Weights of a small class-conditioned image diffusion model: arch dit, trained on photos of plants and fungi (iNaturalist).
Rows from block 2 of a small class-conditioned image diffusion model, named by matrix and row number. Rows with one number within an expert belong to one neuron, the router's apart. Each number is 128 + 32 x the weight over its row's rms, rounded and kept within 0 to 255. All counts start at 0. After the name is the row's rms in percent of the matrix's.
Before each expert's rows are labels from the 100 images, of 14976 (inputs lightly noised), where the router gives the expert most weight on average: "responds to" is what is common among them. Only what is clearly more common there than usual is listed. The data: photos of plants and fungi (iNaturalist).
# router: slot weights (model.blocks.2.mlp.router.weight, 128x128, trained with AdamW), inputs 0-127
# up: expert up (model.blocks.2.mlp.up, 64x128x128), inputs 0-127
# down: expert down (model.blocks.2.mlp.down, 64x128x128, transposed), outputs 0-127

# expert 9
responds to: class Liliopsida
router.18 095 [191 126 130 151 139 155 159 135 147 105 155 106 138  93 108 118 148  93 115 161  83 102 124  81 147 163 100 143 123 188 164  84 145 117 129  95  79 120  70 113 199 124 117 143 138 139 105  93  74 131  96 138 131 125 150 197 133 108 144 144  39  85 117 133 116 125 115 103 175 118 129 118 151 114  90 151 179  90 133 157  85 159 155  68  88 168 141 149 153  95 114 116 145  82 103 178 160  90 113 140 154  73 144 116  89 192 182 103 178 173 139 124 160 100 150 171 104 116 147 158 161 159  58 149 100  71 154 119]
router.19 123 [ 81 104  78 107  90 136 100 130 111 120 125 113 134 157 125 107 122  64  96 116 117 177 132 117 143  91  94 154 109  92 115 144 121 131  64  92 109  70 139 198 138 158 153 148 123 129 100 132  84 144 136  84  59 100 141 132 142 116  83  79 207 151 108 122 118 153  99 109 130 138 100  82 109 113 112 113 148  69 132 153 142 110  80 138 116 118 145 108  91 106 156 244  92 144 108 126 155 149 145  93  94 164  71  94  87 132 117 116 169  68  73  82  79 128 119  95  90 138 155  66 125 132  99 152 110  90  99 108]
up.12 125 [133  75 102 153 180 107 118 130 114 133 109 141 141 127 105 138 103 141 153 142 109 153 126 130  97  86 120 107 138 161 160 165 164 155 120  96  83 116 178 134 187 107 165 145 131 119 105 134 133 131 152 106 160 106  83 135 136  88 156 180 129 107 125 178  93 185 118 103 158 108 110 133 144 116 109 108 162 128 162 128 106  95 178  89  81  98 111 158 142 121 122  41 154 155 101  95 157 138  89 151 145  97 122 127 139 116 121 231  91 129 149 177 188 140 187  97 120 115 145  99   0 193 112  87 136 124 101 104]
down.12 147 [140  93 159 124  82 133 117 128 133 125  78  97 148 119 116 136  64 116 129 127 124 139 101 104 133 135 139 124 189 137 111 133 195 135 111  93  62 115 118 192  96 121 115  88 116 146 118 117 107  79  89 180  94 144  86 179  63 111 155  97 167 132 155   0 152 166 135 117 158 140  95 122 125 164 120 146 115 127 118 129 182 176 192 162 131 158 119 148 105  79 120 204 157  89 120 143  68  99 111 133 152  72  84 120 123 114 138  59 143 111 120 191 154 120 155 138 145 141 124 145  88 149 150 165 138 118 133 119]
up.13 091 [175 124 104 152 193 132 141 142  84 138 141 133 140 160 133 170 140 111  85 131 133 161 113 120 129 120 119  83 145 180 137  81 143 172 138 142 177 145 112 134 110 167 173  88 130 103 138 136 117  75 116 107 128 123  93 160 145 121 127 104 120 131  84 157  25 103 198 194 121 173 149 112 143 150 201 180  88 117 158 153  74  83 113  89 124 114 108 133 127 147 101  74 154 107  96 111 204 133  90  94  79 132 179 193 177 100  98 160 148 133 151 157 150 112  95 171 140 151 153 146  80 133 164 144 134 178 128 117]
down.13 100 [121 117 109 130 175  80 130 138 121 130 178 113 149 145 130  85 141 150  72  68 178 162  83 117 161  78 168  96 101 184 124 142 166 158 117 150 199 224  95  98 151  69 124 161 109 109 102 111 127 114 171 128 121 141 137 139 163 127 106 144  92  92 115 221  99  97 130 143  96 119  80 168 124 133 139 156 100  99 134 109 105  87 109 123 145 132 110 134  84 161 142 139 164 110 150 185 160 133 129  81 161 103 134 110 142 159  30 175 128 137 165 107 110 105  80 114 136 134 112 119  78 145 164 163 126 185 107 146]
up.14 101 [101 146 110 179  90 166 123 148  86 109 112 161 159 134 146 165 164 129 136 158 164 123  98 140 151 116 147 110 153 213 128 138  92 104 116  82  55 135 171 206 116 120 121 153 107 120  57 132 132  86 130 121 177 127 115 148  83 136 124 136 101 163 117 129 135 109 130  94 112 150  80 131 173 142 128 133 169  93 123  79 167 165 116 147 163 130 141 159 112 124 189  17 151  91  91 155 109 156 138 168 150 182  45 124  83  99 182 159 137 183 119 106 144 168 118  85 119 121 129 165 123 122 152 141 141 108  79 125]
down.14 103 [153 109 140 102  86 163 142 125 132 159 135 131 154  95  70 152  88  49 150 112 106 130 165 145  82 126 156 143 131 106 105 117 157 139 101 121  95 111 160 191 133 100 126 122 152 158 114 135 138  84 101 130 112 108 148 179 123 152 177 144 207 104 146 174 128  64 136 111 156 165 160 121 140 131  73 103  92 155 151 191  97 148 148 145  95 157 124 145 124  59 165 190 153 149  89  99 114 155 139 120  89 178 121  79 127 155  39  58 134 116 186 109 107  89 154 192 124 137 109 140 113 105 154  87 121 159 177 147]
up.15 104 [176 103 101 132 156  88 110 112 130 147 206 144 157 167 145 106 161 167 194 119 102 141 155 159 164 149 130 107 160 162 120 141 124 115 120 121 151  73 173 113 110 118  82 194  81 126 183  92 141  86 124 198 126 122 114  96 108 190  87 129 106 105 145 158 134 116  94 142  96 141 155 103 122 112 141 152  93 138 175  83 137 157 141  94  99 166  83 201 144 133 148 114 143 136 109 128 130  61 132 124  95 144 182  80  80 168 147 147 172 175 137 142 153 132 135 126 143  55 107 109  98  95 126  91 202 153 192 131]
down.15 088 [158 147 142 119 155 165 149 130 143 122 182  76  60 126 108 122 115 156 134 173 172 137  62 142 120  84 129 183 119 153 134 100  91 100  91 179 154  82 130 108 128 165  79  95 136 193  87  76 124 121  74 133  98 100 183 114 143 127 110 149 128  89 141 147  97  68 108 105 143 150  79  81 129 154 134 105 184 152 128 154 100 152 138 171 113  96 101 122 140 123 190 197 126 105 117  84  80 130  93 172 157 158 155  86 183  91 104 107 141 171  97 142 110 127 135 138 125 177 111 116  85  85 143  85 100 133 187 162]
up.16 079 [159 214 110 126 165 202  99 191 188 140 108 147  65 154 109 138 160 114 164 118 202 165 129 122 126 156 146 170 155 178 125 112 114 103 138 120 170 153 153 140 159 134 114 160 122 192 122 157 169 184 109 104 169 172 102  86 107 138 135 180  78  85 154 120 149 101 178 142 130  99 133 105 133 105 149  96 118 150 130 124 171 166  96 123  93  97 182 125 138  95 127 101 139  80 118 152  75  67  88 117  92 146 143 148 139 136 144  47 109 127 128 159 155 114 135  92 137  64 126 139 162  76  96 110 130 144 122 139]
down.16 069 [ 83 171  88 103 124 101  63 141 139 144 154 110 122 154 143 141 144 121  94 122 113 129 118 149 181 154 129  97  79 123  70 115  73  84  85 133  64 130  41 136 135 127 158 106 113  98 114  79 170 115 123 165 115 126  80  70 159 105  87  88  77 132 148 169 156 164 112 128 134 157 150 129 174 173 150 120  98 164 144 143 152 142 167 145 157 132 125 115  88 137 164 173 132 110  60 106  98  97 127 138 110 185 196 150 126 153 114 119  94 208 127 146  67 149 155 170 171 144 131 162 159 103 142 112 137 127 180  71]

# expert 43
responds to: order Asterales; family: Asteraceae
router.86 116 [111 162  96  99 144 156 168  76  90  87 140 157  52 119 158 103 121 110 135  67 143 112 195 133  74 105  81  96 161 107  76  95 140 134  97 158 138 113 150 157 131 132 116 163 127 144 137 104 118  97 120 127 133 148 112 140 113 149 120 105 125  94 156 101 103 142 131 132 116 134 145 128 164 171 154 163 106 153  95 110 114 130 182 192 134  92  51 176 145  89  66 126 130 162 136 124 116 147 147 180 138 189 159  77 188 115 125 123  98 174 193 163 126 121  59  83 186 114 131 164 130 195 143 133 164 170  83 109]
router.87 097 [119  81 120 130 136 186 161 138 123  86 142 170 163 122 215 136 145 107 162 100 183  98 124 114  83 109 105  94 164 135 154  59 170 163  79 119  94  88 122 149 125 107 110  99 179 182 151  98 125 162  80 140 166 157 156 139 131 131 158 148  82 138  87 123  58 107 124 170 158 142  84 137 161 145 120 161 156 125 105 153 143 170 156 152 114  93  91 120 116 130  73  83 119 157 142  98 103  74 158 141 150 187 172  52 186 144 101 102 130 140 187 155 123 114 147  86 100 127 108 163 120 170 139 103 167 168 129 106]
up.12 088 [144  57 112 134 192 143 144 129 154 157 147 120  86 110  75 130 167 118 117 153  87 136 127  65  86 110 142 125 163 149 138 107 147 158  98 109  95 158 170 105  73 200 112 117  91 159 135  62 104 105 153 154 163 120  95 109 127 173  91 159 103 178 168 138 170 110 184 144 116 131 110  92 123 160  80 104 137 179 136 164 141 102 153 120  70  97 203 155 151 169 179 166 109 139 171 160 120 114 177  79 120 120 116 113 147 127 176 139 121 136 101 134 198 160 126 134  66 167 142 153 157  91 109 184 149 128 105 138]
down.12 099 [135 119 137  89  77 111 125 113 158  99  91  56 127 126 117 103 115  71  51  90 138  91  84 129 155 124  99 150 172 119  77  71 104  89 165 155 105 172 142  95 149 143 151 105  93 122 121 105 170 100 161 130  91  97  89 156 155 138  99  97 122  95 136  91 150 171 163 156 159 155  63 128 107 170 143 135 108 136 121 103 121 107 205 146 153 135 106  58 119 177 118  97 105 131 124 150 116 159 169 121  98 144 149 126 130  68 148 163  82 146  74 170 101 141 134 100 124 162 219 135 104  67 136 154  86 152 154 157]
up.13 098 [126  84 103 142 173 111 140 112 156 109 116 135 110 100  82 129 138 117 107 118 182 175 162 108 131 106 116 137 113 177 103 141 135 191 166 132 159 117 145 135  61 135 128 181 167 143 156 206 176 101 167 144 134 103 122 107 155 112  29 117  98 131 136  88  94  97 123 156 109 174 133 148  76  98  55 115 143 170 108  99 108 167  99 116  61 158 143 160 176 140  80 117  97 114 154 138  78 153 147 128 118 132 155 118 157 201 120 120 137  47 125 178 121 157 108 139 141 148 142  98 136  90 154 148 102 137 118  49]
down.13 104 [151 148 152 125 160 145  96 148 125  79 156  62 154 166  31 133  77 120 141 150 155 187 167 124  74 168 141 123 147 104 157 113 121 149 164 136  74  71 172  79 115 134 138 141 122 140 127  64 173 141 139  66 163  82 137 132 130 154 159 122  80  58 137 132 109 140 125  82 139 125  69 136 119 150 109 142 153 142  83 105  81 106  94  91 117 160 128 160 166 141 189 135 149 104 125 154 169  79 121 111 104 123 183 127 128 101 108 135 135 128 109  88 111 147 115 104 156 197 106 151 139 114 149 133 149 133 168  32]
up.14 094 [137 103 190 165 102  70  91  61 139 178 134  70 161 119 156 139 178  84 102  72 149 145 104  88 125 206 128 164 165 148 103 159 112 129 113  87 142 168 159 134 154 121 140 133 115 190 108 160 140 157 102 114 121 110 155 112 152 134 119 187 126 152 146 133 180 134 133  96 134 139 191 114 100 141 126 152 128 104 133 187 165 115  58 105 114 144 129 113 133  96  97  90 183 146  96 142 142 141 110  90  84 126 100 144 196 155 137  93 111  88 129  97  65 128 118 151 104 197 171 107 113 136 141 195 144  94 101  79]
down.14 088 [ 59 215 168 192 132 119 163 136 115 170 103  69 145 115 157 124 109 195 155  91  76  92 118  97 124 182 189 167 123 190 204  81 128 128 163 175 132 104 130 130 150 118  86 130 126 162 155 151 142 118 109  87 122 153  88 110 138 105 118 136 140 139 118 122 115  82 142 123  61 134 149 129 128 122 124 121 174  85  95 155 142 103 149 108 146 107  86 140 125 109 119 187 132 123 142 162  85 135  80 177 169  71 125 141 105  80 166 121 181 154 195 100 154 114 150 113 115 100 126 109 114 127 125 121  84  89 115  75]
up.15 100 [125 114  87 107 120 125 104 190 103 173 150 215 129 152 145 113 115 132 133 165  55 136 151 148 147  51 129 162 151 120 143 118 107 134 179 186 162 152  78 162 143 148 123 118  85  59 123 139 111 111  88 121 170 155 158 141 193 105 106 110 129 128 154  82 169 104 137 169 103  91 136 145 177 160 151  59 172  97 149 169 131 132 125 116 154 146 113 120 101 122 133  88 144 110 113 111 165 146 112 141 186  74 126  60 106  79 163 165 160 144 147  83 101 169 104 157 107 112  85 110 134 149 163 155  62 156 103 152]
down.15 116 [ 83 132 102 147 154 128 117  50 117 175 144 163 117 162 144 126 171 117 151  75 235 119  77 187 121 185 162 124  94 129 107 112 151 176  63  99 105 149 110  77 195 109 139 129 122 117 161 134 122 113 130 136  83 184  98 100 182 156 150  98 147 104 133  85 106 131 132 125 138 212 156 148 157 103 117  58 159 164 131 126 112 169 136 124 119 187 161 161 118 123 104 105 127 127 174 138  88 149 141  88 140 164 115 134 176 154 159 140 160 140  89 108 150 118 136 170 122 140 114 135  90 103 136  78  90 135 159 169]
up.16 105 [166  72 117 107 126 155 115 169 150 117 127 173 135 105 111 182 195 120  96 178 153 152 107 143 122 169 108 119 136 136 105 104 175 139 110 133 111 131 143 146  94 141 143 174 121 147 106 149 112 162 114 146 100 103  66 101 122  90 144 144 159  83 122 102 127  87 128 103 119 167 124 150 134 123 145  69 123 115 150 121 151 130  95 105  85 190  99  85 158 134 123 155  94 115 181 102 126 129 115 138 129  92 193  47  70  86  49  73 138  95 101  87 155 157 183  76 104 202 148 167 165 127 188 142 144  91 142  75]
down.16 095 [ 98 184 160 138 179 133 129 120 172 185 135 154 146 101 120 129 113 146 160  56  88 146  53  98 166  90  97  88 133 116 105 118  82 131  75 147 150 143 168  63  92 110 139 137 110 122 119 144 126 138 177 123 110  96 128 114 156 127 116 123 123 123 181 156  93 152 150 117 150 164 123 105 113  98 139 129 181 183  96 146 142 135  99 132 176 154 157 168 112  46 197  90 125 105  91 120 151  99 105 134 125 124 183 158 110 103 118 123 163 154 111 110 103 100 144 121 104 120 109 114 185  86 170 255 146 104 111 108]

# expert 54
responds to: order Asterales; family: Asteraceae
router.108 104 [ 91 110  85 128  81 141 227 128  77 107 116 142 157 127 180 154 135 171 135 104 157 130  87 105  91 121 142 141 149 129 175 146 121 144 133  83  63 120 197 136 123  58 131 125 124  99 115 166 117 111 128 109 138 114 122 155 192 161 127 116  74 111 149 117  86 167 163 137 152 119 156 147 158 162 105 159 152 117  90 134  84 172 224 162 147 146 146 100 128 144  87 134  76 143 145 114  70  73  96 145 127 133 126 141 111 130 125  56 117 167 133 161  96  85 121  79 123  92  71 141 166 169 120 112 100 134 122 188]
router.109 093 [ 86 158  61  47 145 122 138 107 136 165 100 168 144 125 131 179  90 101  92 107  72 164 145 119 164 148  95 154 181 112 142 132 144  62 101 114  91 142 156  91 153 175 106 159 133 162 156 154 151 133 128 133 125  83 129 104  78  80 104 110 115  86 155  96 135 128 101 135 112 157 137 170 127  83 121 168 145 157 144 155 156  93 117 123 171  89  98 158 167 117  98 117  98 125  79  23 119 151 160  59 169 146 193 107 127 140 159 157 142 139 152 128 196 129 138 127  98 141 129 132 167  80 115 131 185  96 134 169]
up.12 068 [157 131 173 113 141 120 132 136 166 112  70 178 117 155 120 116 128 139 137  96  89  97 135  92 169  93 142 107 160 142 114  81 130 177 124 150 171 103  84  87 120 124 209 184  62 130 138 117 115 118 207 126 139 130 145 155 131 147 150 185  35 134 117  89 127 146  97 112 104 175 125 113 111  78 125  75  75 191 134 116 109 130 149  92 125  86  64 141 121  95  91 124 101 124 151 148  87 134 161 173 135 119  87 137  88 125 139  51 108 141 108 110 143  89 117 206 105 152 135  94 175 119 112 132 162 141 167 149]
down.12 078 [103 209 184 105 119 123 124 137 130 146 133 159  66 149 102 154 103 127 184 134 104 142 121 119 111 119  88 123  85 140 130 190 151 119 148 133 129 145 115  90 121 159 144  91 113 134 179 150  87 182 118 122  85 140  82  89  86 151 145 169 116 147  75 152 117 124 158  74 165 165 159 125 107 169 104  43  75 118 130  70 136  96 104 136 130 186 161 131 165 146  90 196 104  95  96 178 110  60 135 133 118  74 127 175 125 148 159 105 112 135 115 159 210 108 140 150 128  80 180 122  90 130 142 151 148 155 110 123]
up.13 089 [102 156  76 156 188 150 129  95 103 135 119  93 104  55 167 161 131 114 143 128 120 136 136 148  66 145 161 107 121 131 108  95 144 149 164 151 177 142 104 177  97  87  89 125 103 149 188 118 134 165  84 124 139 115 175 157 123  96 168 182 113 122 102 149 126  86 161 142 166 145 191 154 127  57 168 111 144 120 168  98 126 144 174 120 111  93 150 115 194 123 132 136 119 136 103 161  80 177 148 120 130 109 176  98 137 135 159 157 102 151 134 118 113  72 181 120 157 112 124 143 140 146  30 140  68 153 117  41]
down.13 092 [182 137 142 173 125 148  98 135 147  94 108  88 135 103  64 131 129 213 119 126  95 121 120 137  14 156 155 149 155 121 102 113 139  86  99 128 117  95 101  52 136  85 114 169 176 149  77 110 101 148 100 156 142 101  99  68 140 109 133 152 119 163 146 131 130 149 116 148 128  99 129 103 139 103 116 111  94 171 123  94 141 131  98 138 110  91 170  76 145  28 160 152 103 128 101 153 153  96  80 156  75 132 106 163 111 195 107 174 149 136 125 140 155 137 126 126  98  64 133 130 156  94 116  83 154  81 148  99]
up.14 096 [130 161 172 134  80 130 154 125 120 132 121  69  82 150 158  97  97 183 141 187 158 145 181 158  97 126  90 144  79  72 125 141 168 133 152 160 139 138  87 125 124  96 103  64 191  90 117 104 108 163 119 142 152 158 188 123 154 151 131 129 164 117 156 143 100  93 124 125 155 116 151 105 174 148 137 118 129 137 145 166 121 142 123 164 205  87  74  95 142 189 169 142 147 204 128  98  91 134 156 144   6 141 123 152  87 129  75  93 134 138 111  97 163 141 128 116 160 126 110 117  84 123 132 127  95 149  94  98]
down.14 090 [119 133 136 144 154 116 138  82 110 149  75 142 122 137  93 125 197  76 134 187 102 161 135 135  89 113  89 180 155  41 159 104 134 123  91  95 105 105 129 120 144 149 130 139 174 141 142 128 151  80  98 159 127  66 136 168 119 138 136 158 179  96 120  82 101 184 107 133  55 169 112 130 103 118 146 130  95  99 163 137 112 100 117 141 123  63 205  68 103 118 118 137 150 152 136 121 110 123 116 145 190 179 138 117 134 128  56 135 111 112 142 150 122 181 133  88 186 112  79 125  97 171 123 130 187  91 132  62]
up.15 122 [ 62 116 158 117 109 124  90 134 112 154 124 148 137 152 108 121 157 101 196 123  62 139  99 127 109 129 186 113  89 141 141  90 169 137 141 146 124 175  99 103 161 174 100 111  28 124 126  76  87 155 120 111 178 148  57 132  79  90 127 114 168 136 140 154 106 100 158  77 127 117 111 117 128 110 165 152 150 101 129 119 129  60  82 126 118 189 182 121  89 144  66 178 137 133 127 114 226 179 109 122 145 122 147 161 104  89 117 211 118 117 102 123 113 143 160 131 122 161 102 106 121  83 154 107 134 146 125 126]
down.15 119 [189 123 139 103  88 141 139 139  79 180 168 102 118 143  92 129 181 139 109 108  87 139 132 131  83 186 123 120 123  68 118 103  83 175 142 148 131  90 127  98 181 115 194 131 123 125 108 163 147 139 126 133 125 162 178 127 146 147  91  42 171 137 143  69 107 155 126 147  91 136 134 156 181 169  99 132 159 130  81 126 135 173 156 154 182 220  94  80 178 141 148 139 153 124 101  99  81 125 162 110 123 135 152 176 156 130 131 113 144 159  92 113 166  71 103 186 113 169 195 121 139 161  97 124 122 108 139 144]
up.16 068 [169 134 154 102 203 120  69 107  92 145  94 128 101 147 127 148 104 153 128 183  72 171 101 108 142 155 121  62 107 101  96 134 130 138 154 209 144 124 118 175 112 127 119 151 148  93 135 167 123 168 231 139  94  91 118 167 108 166 119 113 115  92 130 148  87 118 153 152  88 183 180 131  97 130 178 129  87 176 125 121 106 155 143 133 156 146 146  99 121 134 146  79 146 140 167 132  91 175 137 124  92 146  97 141 176 122 160 102  74  77 125 155 156 150  58 124 160 140 102  74  87  94 171  92 162 136 146 123]
down.16 077 [174  84 152 165 134 130 115 149 174 157 143  67 186 154  99 158 116  70 131 156 131 158 133 124 155 121 182  85 106 121 100 158 189 142 102 125 150 119 123  57  87 181 130 161 167 119 190 161 177  66  96 154 170 128 104 138  79 143 127 125 159 104 116 129 106 132 149  67 132 146 125 160  78 145 128 108 105 120 104 101  85  88 119 145 162 136 109 110 176 139  35 172  92 137 107 137 128  65  97  94 132 134  95 128 133 161 110 114  89 110 134 183 124 156 213 121 153 137 120 128 159 162 144  83 123 155 107 166]

# expert 17
responds to: class Liliopsida
router.34 113 [126 136 121 139 169 115  76 140 128 159 148 144 108 170 131 156 119  80 166  75 111 147 147  98 151 134 117 134  37  82 122 148 152 129 156 152 191  83 118  63 138 138 127  91 138  66  92 131 115 174 122  91 100 146 103 136  86 115 117 152 149 140 123 106  89  50 114  79 112  98 172 120 132 137 128  93 155 122 133 124 161 108  70 130 113  82  36 130 131 138 201 183 163 137 102 138 176 116 164 144  54  82  74 148 122  86 156 176 155 112 121 106 155 140 132  94 128 118 156 100 106 179 106 115 115 150  82 113]
router.35 117 [120 101 142 130 159 153 104 115 130 141 137 182 124 180 127 164 108  58 170 131 120 139 121  87 121 111  59 131  54 121 106 123 110 153 111 133  72 106 109  98 133 128 121 144  98  86 126 186 154  81 134 118 142 162 119  67 139 138 106 116 139 135 117  72 135  87 114 129 104 118 144 157 107  81 139 135 156 117 137 123 123  81 168 114  91 132  43 178 126 121 179 202 110 145 163 160 171 141 137 128  98 129  56 121 161 116  29 154 160 110 162 116 158 173 126 142 183 117  96 114 164  97 125 217 113 123 137  84]
up.12 076 [178 116 171 136 100 125 159  83 122  90 122 147  63 124 139  93 129 190 105 175  88 109 145 162 105 100 111  72 143  46 170 180 144 114 152 163 126 164 112  99  90 124  59 215 164 113 124  98 105 121 170 107 103 133 115 145 152 155 105 141  99 152 140 160 157 137 184 158  92  99 153 166 173 119 113 167 147  95 119 174 215 150 122 108 144 162 137 167 140 137 141 118 199 163 130  79 158 102  90  93 132 136 100  88  97 145 126 158 148 123 152 135 190 172 144 114 146 149 125 126 143 128 146 132 135 195 104 132]
down.12 084 [146 160  68 148  83 150  81 217  64  98 107 149 126 128 158 150 125  92 176 124 120 116 116 170 109 134 106 151 152 155 180 113 138 151 158 102 103 140 119 165  88 140 153 221 143  69  84 156 123 131 107  70 128  87 152  57 107  78  77 106 172 152 145 164 126 130 162 139 138 131 132 112 162  75 155 124  63 118 115 171 152 143 172 100 151 136 110  91  95 134 125 191 151 164 147  85 113  99 153 126 108 121 167 142 121 152 106 158 104 144 143 134  99 114 135 149 137 126 138  87 122  76 124  83  92 207 159 129]
up.13 076 [146 102 121 134 135 125 122 115 121  87  94 125 167 111 100 112 100 153 138 185 142 119  69 182 138 138 130 216 124 102 120 107 150 144  81 142  73 148 103 103 157 145  65  86 143 106 193 120 149  63  99 152 170 103 110 123  69 144 169 147  95 147 122 119 159 174 155 140 143 185  85 194 131  99 146  93 140 115 170 133 103 117 104 110 120 211 150  94 131 126 118 113  95 129 146 136 128  81  89 127 178  62 154 135 129 199 125 116  87  61  79 115 151  93 143 139 117 132 108 108  76 177 143  97 132  87 161 119]
down.13 086 [113 132 110 154 150 125 121 138 119 122 100 136  51 142 160 137  89 124 168  76  66 104  76 134 138 168 100  64  91 160 147 121 102 175 112 111 147 171  82 149 101  97 108  83 125 115  70 141 180 158 191  76 124 107 126 163  72 123  65  88  98 143  88 112 120  88 105 154 127 122 170 195 141 110 139 117 144 178  88 139 102  94 122  68 140 187 110 149 140 127 155 159 138 127 106 139 134 119 145 112 101 172 176 142  88  96 132 118  79  92 134 152 135 125 116 158 138  99  41 152 173  49 127 118 136 126 147 110]
up.14 062 [194 122 157 139 141 146 118 137 139 115 113 166 185  90  98 169 128  82 163 175 126 136  91 190 114 128 122 131 124  86 110 102 144 126 177 168 103 164 146 109 134 123 134 160  83  97  97  90 130 139  67 108 176 146  82 150 142  86 134 125  65 132 147 102 130 113  92  71 145 148 142 165 159 164 128 100  88 171 192 153  69  69  65 102 138 152 108 158  91 101 140 168 100 130  93  80 144  70 154 141 172  95 154 126 160 147  91 190 127 119 193 142 125  46 116 135 171 113 135 115 145 136 128 121 169 125 104  95]
down.14 065 [192 143 126  97 121 147  96 150 111  94 177 127 163  95 131 110 164 148 118  66 157 142 120 179  90 125 159 171 117  60 158  69  85 143 106 105 124 183 173 106 113 155 128 111 102 143 159 171 117 118 142 174 141  99 184 131 147  74 118 143 159 171  73 145 152 119 186 121 112  96 119 165 146 156  87  97 110  98 127 173 119  61 162 140 110 130 154  83 165  98 121 234 171  99 113  99  97 172 163 147 110 141 111 130 119 113  63 140 173  97 171 105 168 117 151 185 151 133 137 124 144 178 141 115 118 150 126 128]
up.15 098 [123 121 128 122 109 164 169 157 148 129 147 180 168 141 136 123 155 118 136  71  94 151 140 138 154 199 141 101 137 135 164  95 122 145 147  78  90 126 183  56 141 104 119 176 137 158 134  90 159 157  98 139 129 154 111 102 115 188 166 133 166 115 136 129 120  89 168 101 131 147 119 103 156  72 125 133  61 107 175 124 141 110 148 116  89 153  18  98  88  93 148  89  93 118 123 163 174 130 113 161 104 112 113 138 167  95  91 116 112 140 127 113 141  73  51 118 111 105 124 101 216  87 116  51 150 148 147 139]
down.15 094 [133 146 126 135  81 109 105 119 137 132 145 134 151 143 171 121  60 155 145 122 145 103 141 147 140 117 144 110  70 205 133 104 167 144 143 119 117 145 123 157 122 108 137 184  51 178 148 169 139  79 140 117 135 142 175 148 121  91 119  86   0 110 132 156 146 153 192 151 106 137 123  90 153 142 148 148 161  73 143 134 177 159 104 200 142 143 130 124 137 153 150  84 137 114 101 136 161 107 113 131 101 125 170 145  99 137 167  90 106 102 113 150 110  83 120  95 137 129  95 121  35  98 137 188 109 113 117 178]
up.16 151 [121 137 137 119 152 117 130 109 117  76 177 124 124 123 184 155 107 157 144 143 133 129  97 111 130 121  45 126 126 129 121 131 152 159 113 148 165 152 123 188 137 114 160  84  87  33 125 159 118  78 120  91 148 141  68 173 201 123 136 104  73 135 117 180  47 146 129 179 119 135 136 170  95  91 114 193 137 116 161 122 116 102 182  56 145 134 151 117 113 162  56 166 135 143 133 146 167 118 110 125 150 147 154 152 115 134 196  44 114 115 135 139 165 152 137 114 101 105 159 121 131 126 150 119 142 131 139  52]
down.16 131 [130 133 112 161 109 149  56 140 150 106 150 133  95 140 144 120  86  95  63 112 161 144 149 138 121 109 109 158 109 134 114 157 167  97 144 132 110 212  67 156 139 123 123 116  93 111 136  89 138 101 124 119 121 142 130 138 139 105 124  85 112  39 143 181 139 151 130  89  81 119 126 159 137 153 154 135 148  88 120 139 177  93 120 124 115 131 174 140 119 185 134 134 160 110 181 134 109 109 159 125 200  84  16 112 154 102  42 185 101 117 149 140 121 121 151 183 139 117 125 140 154 126 109 233 149 128 121 159]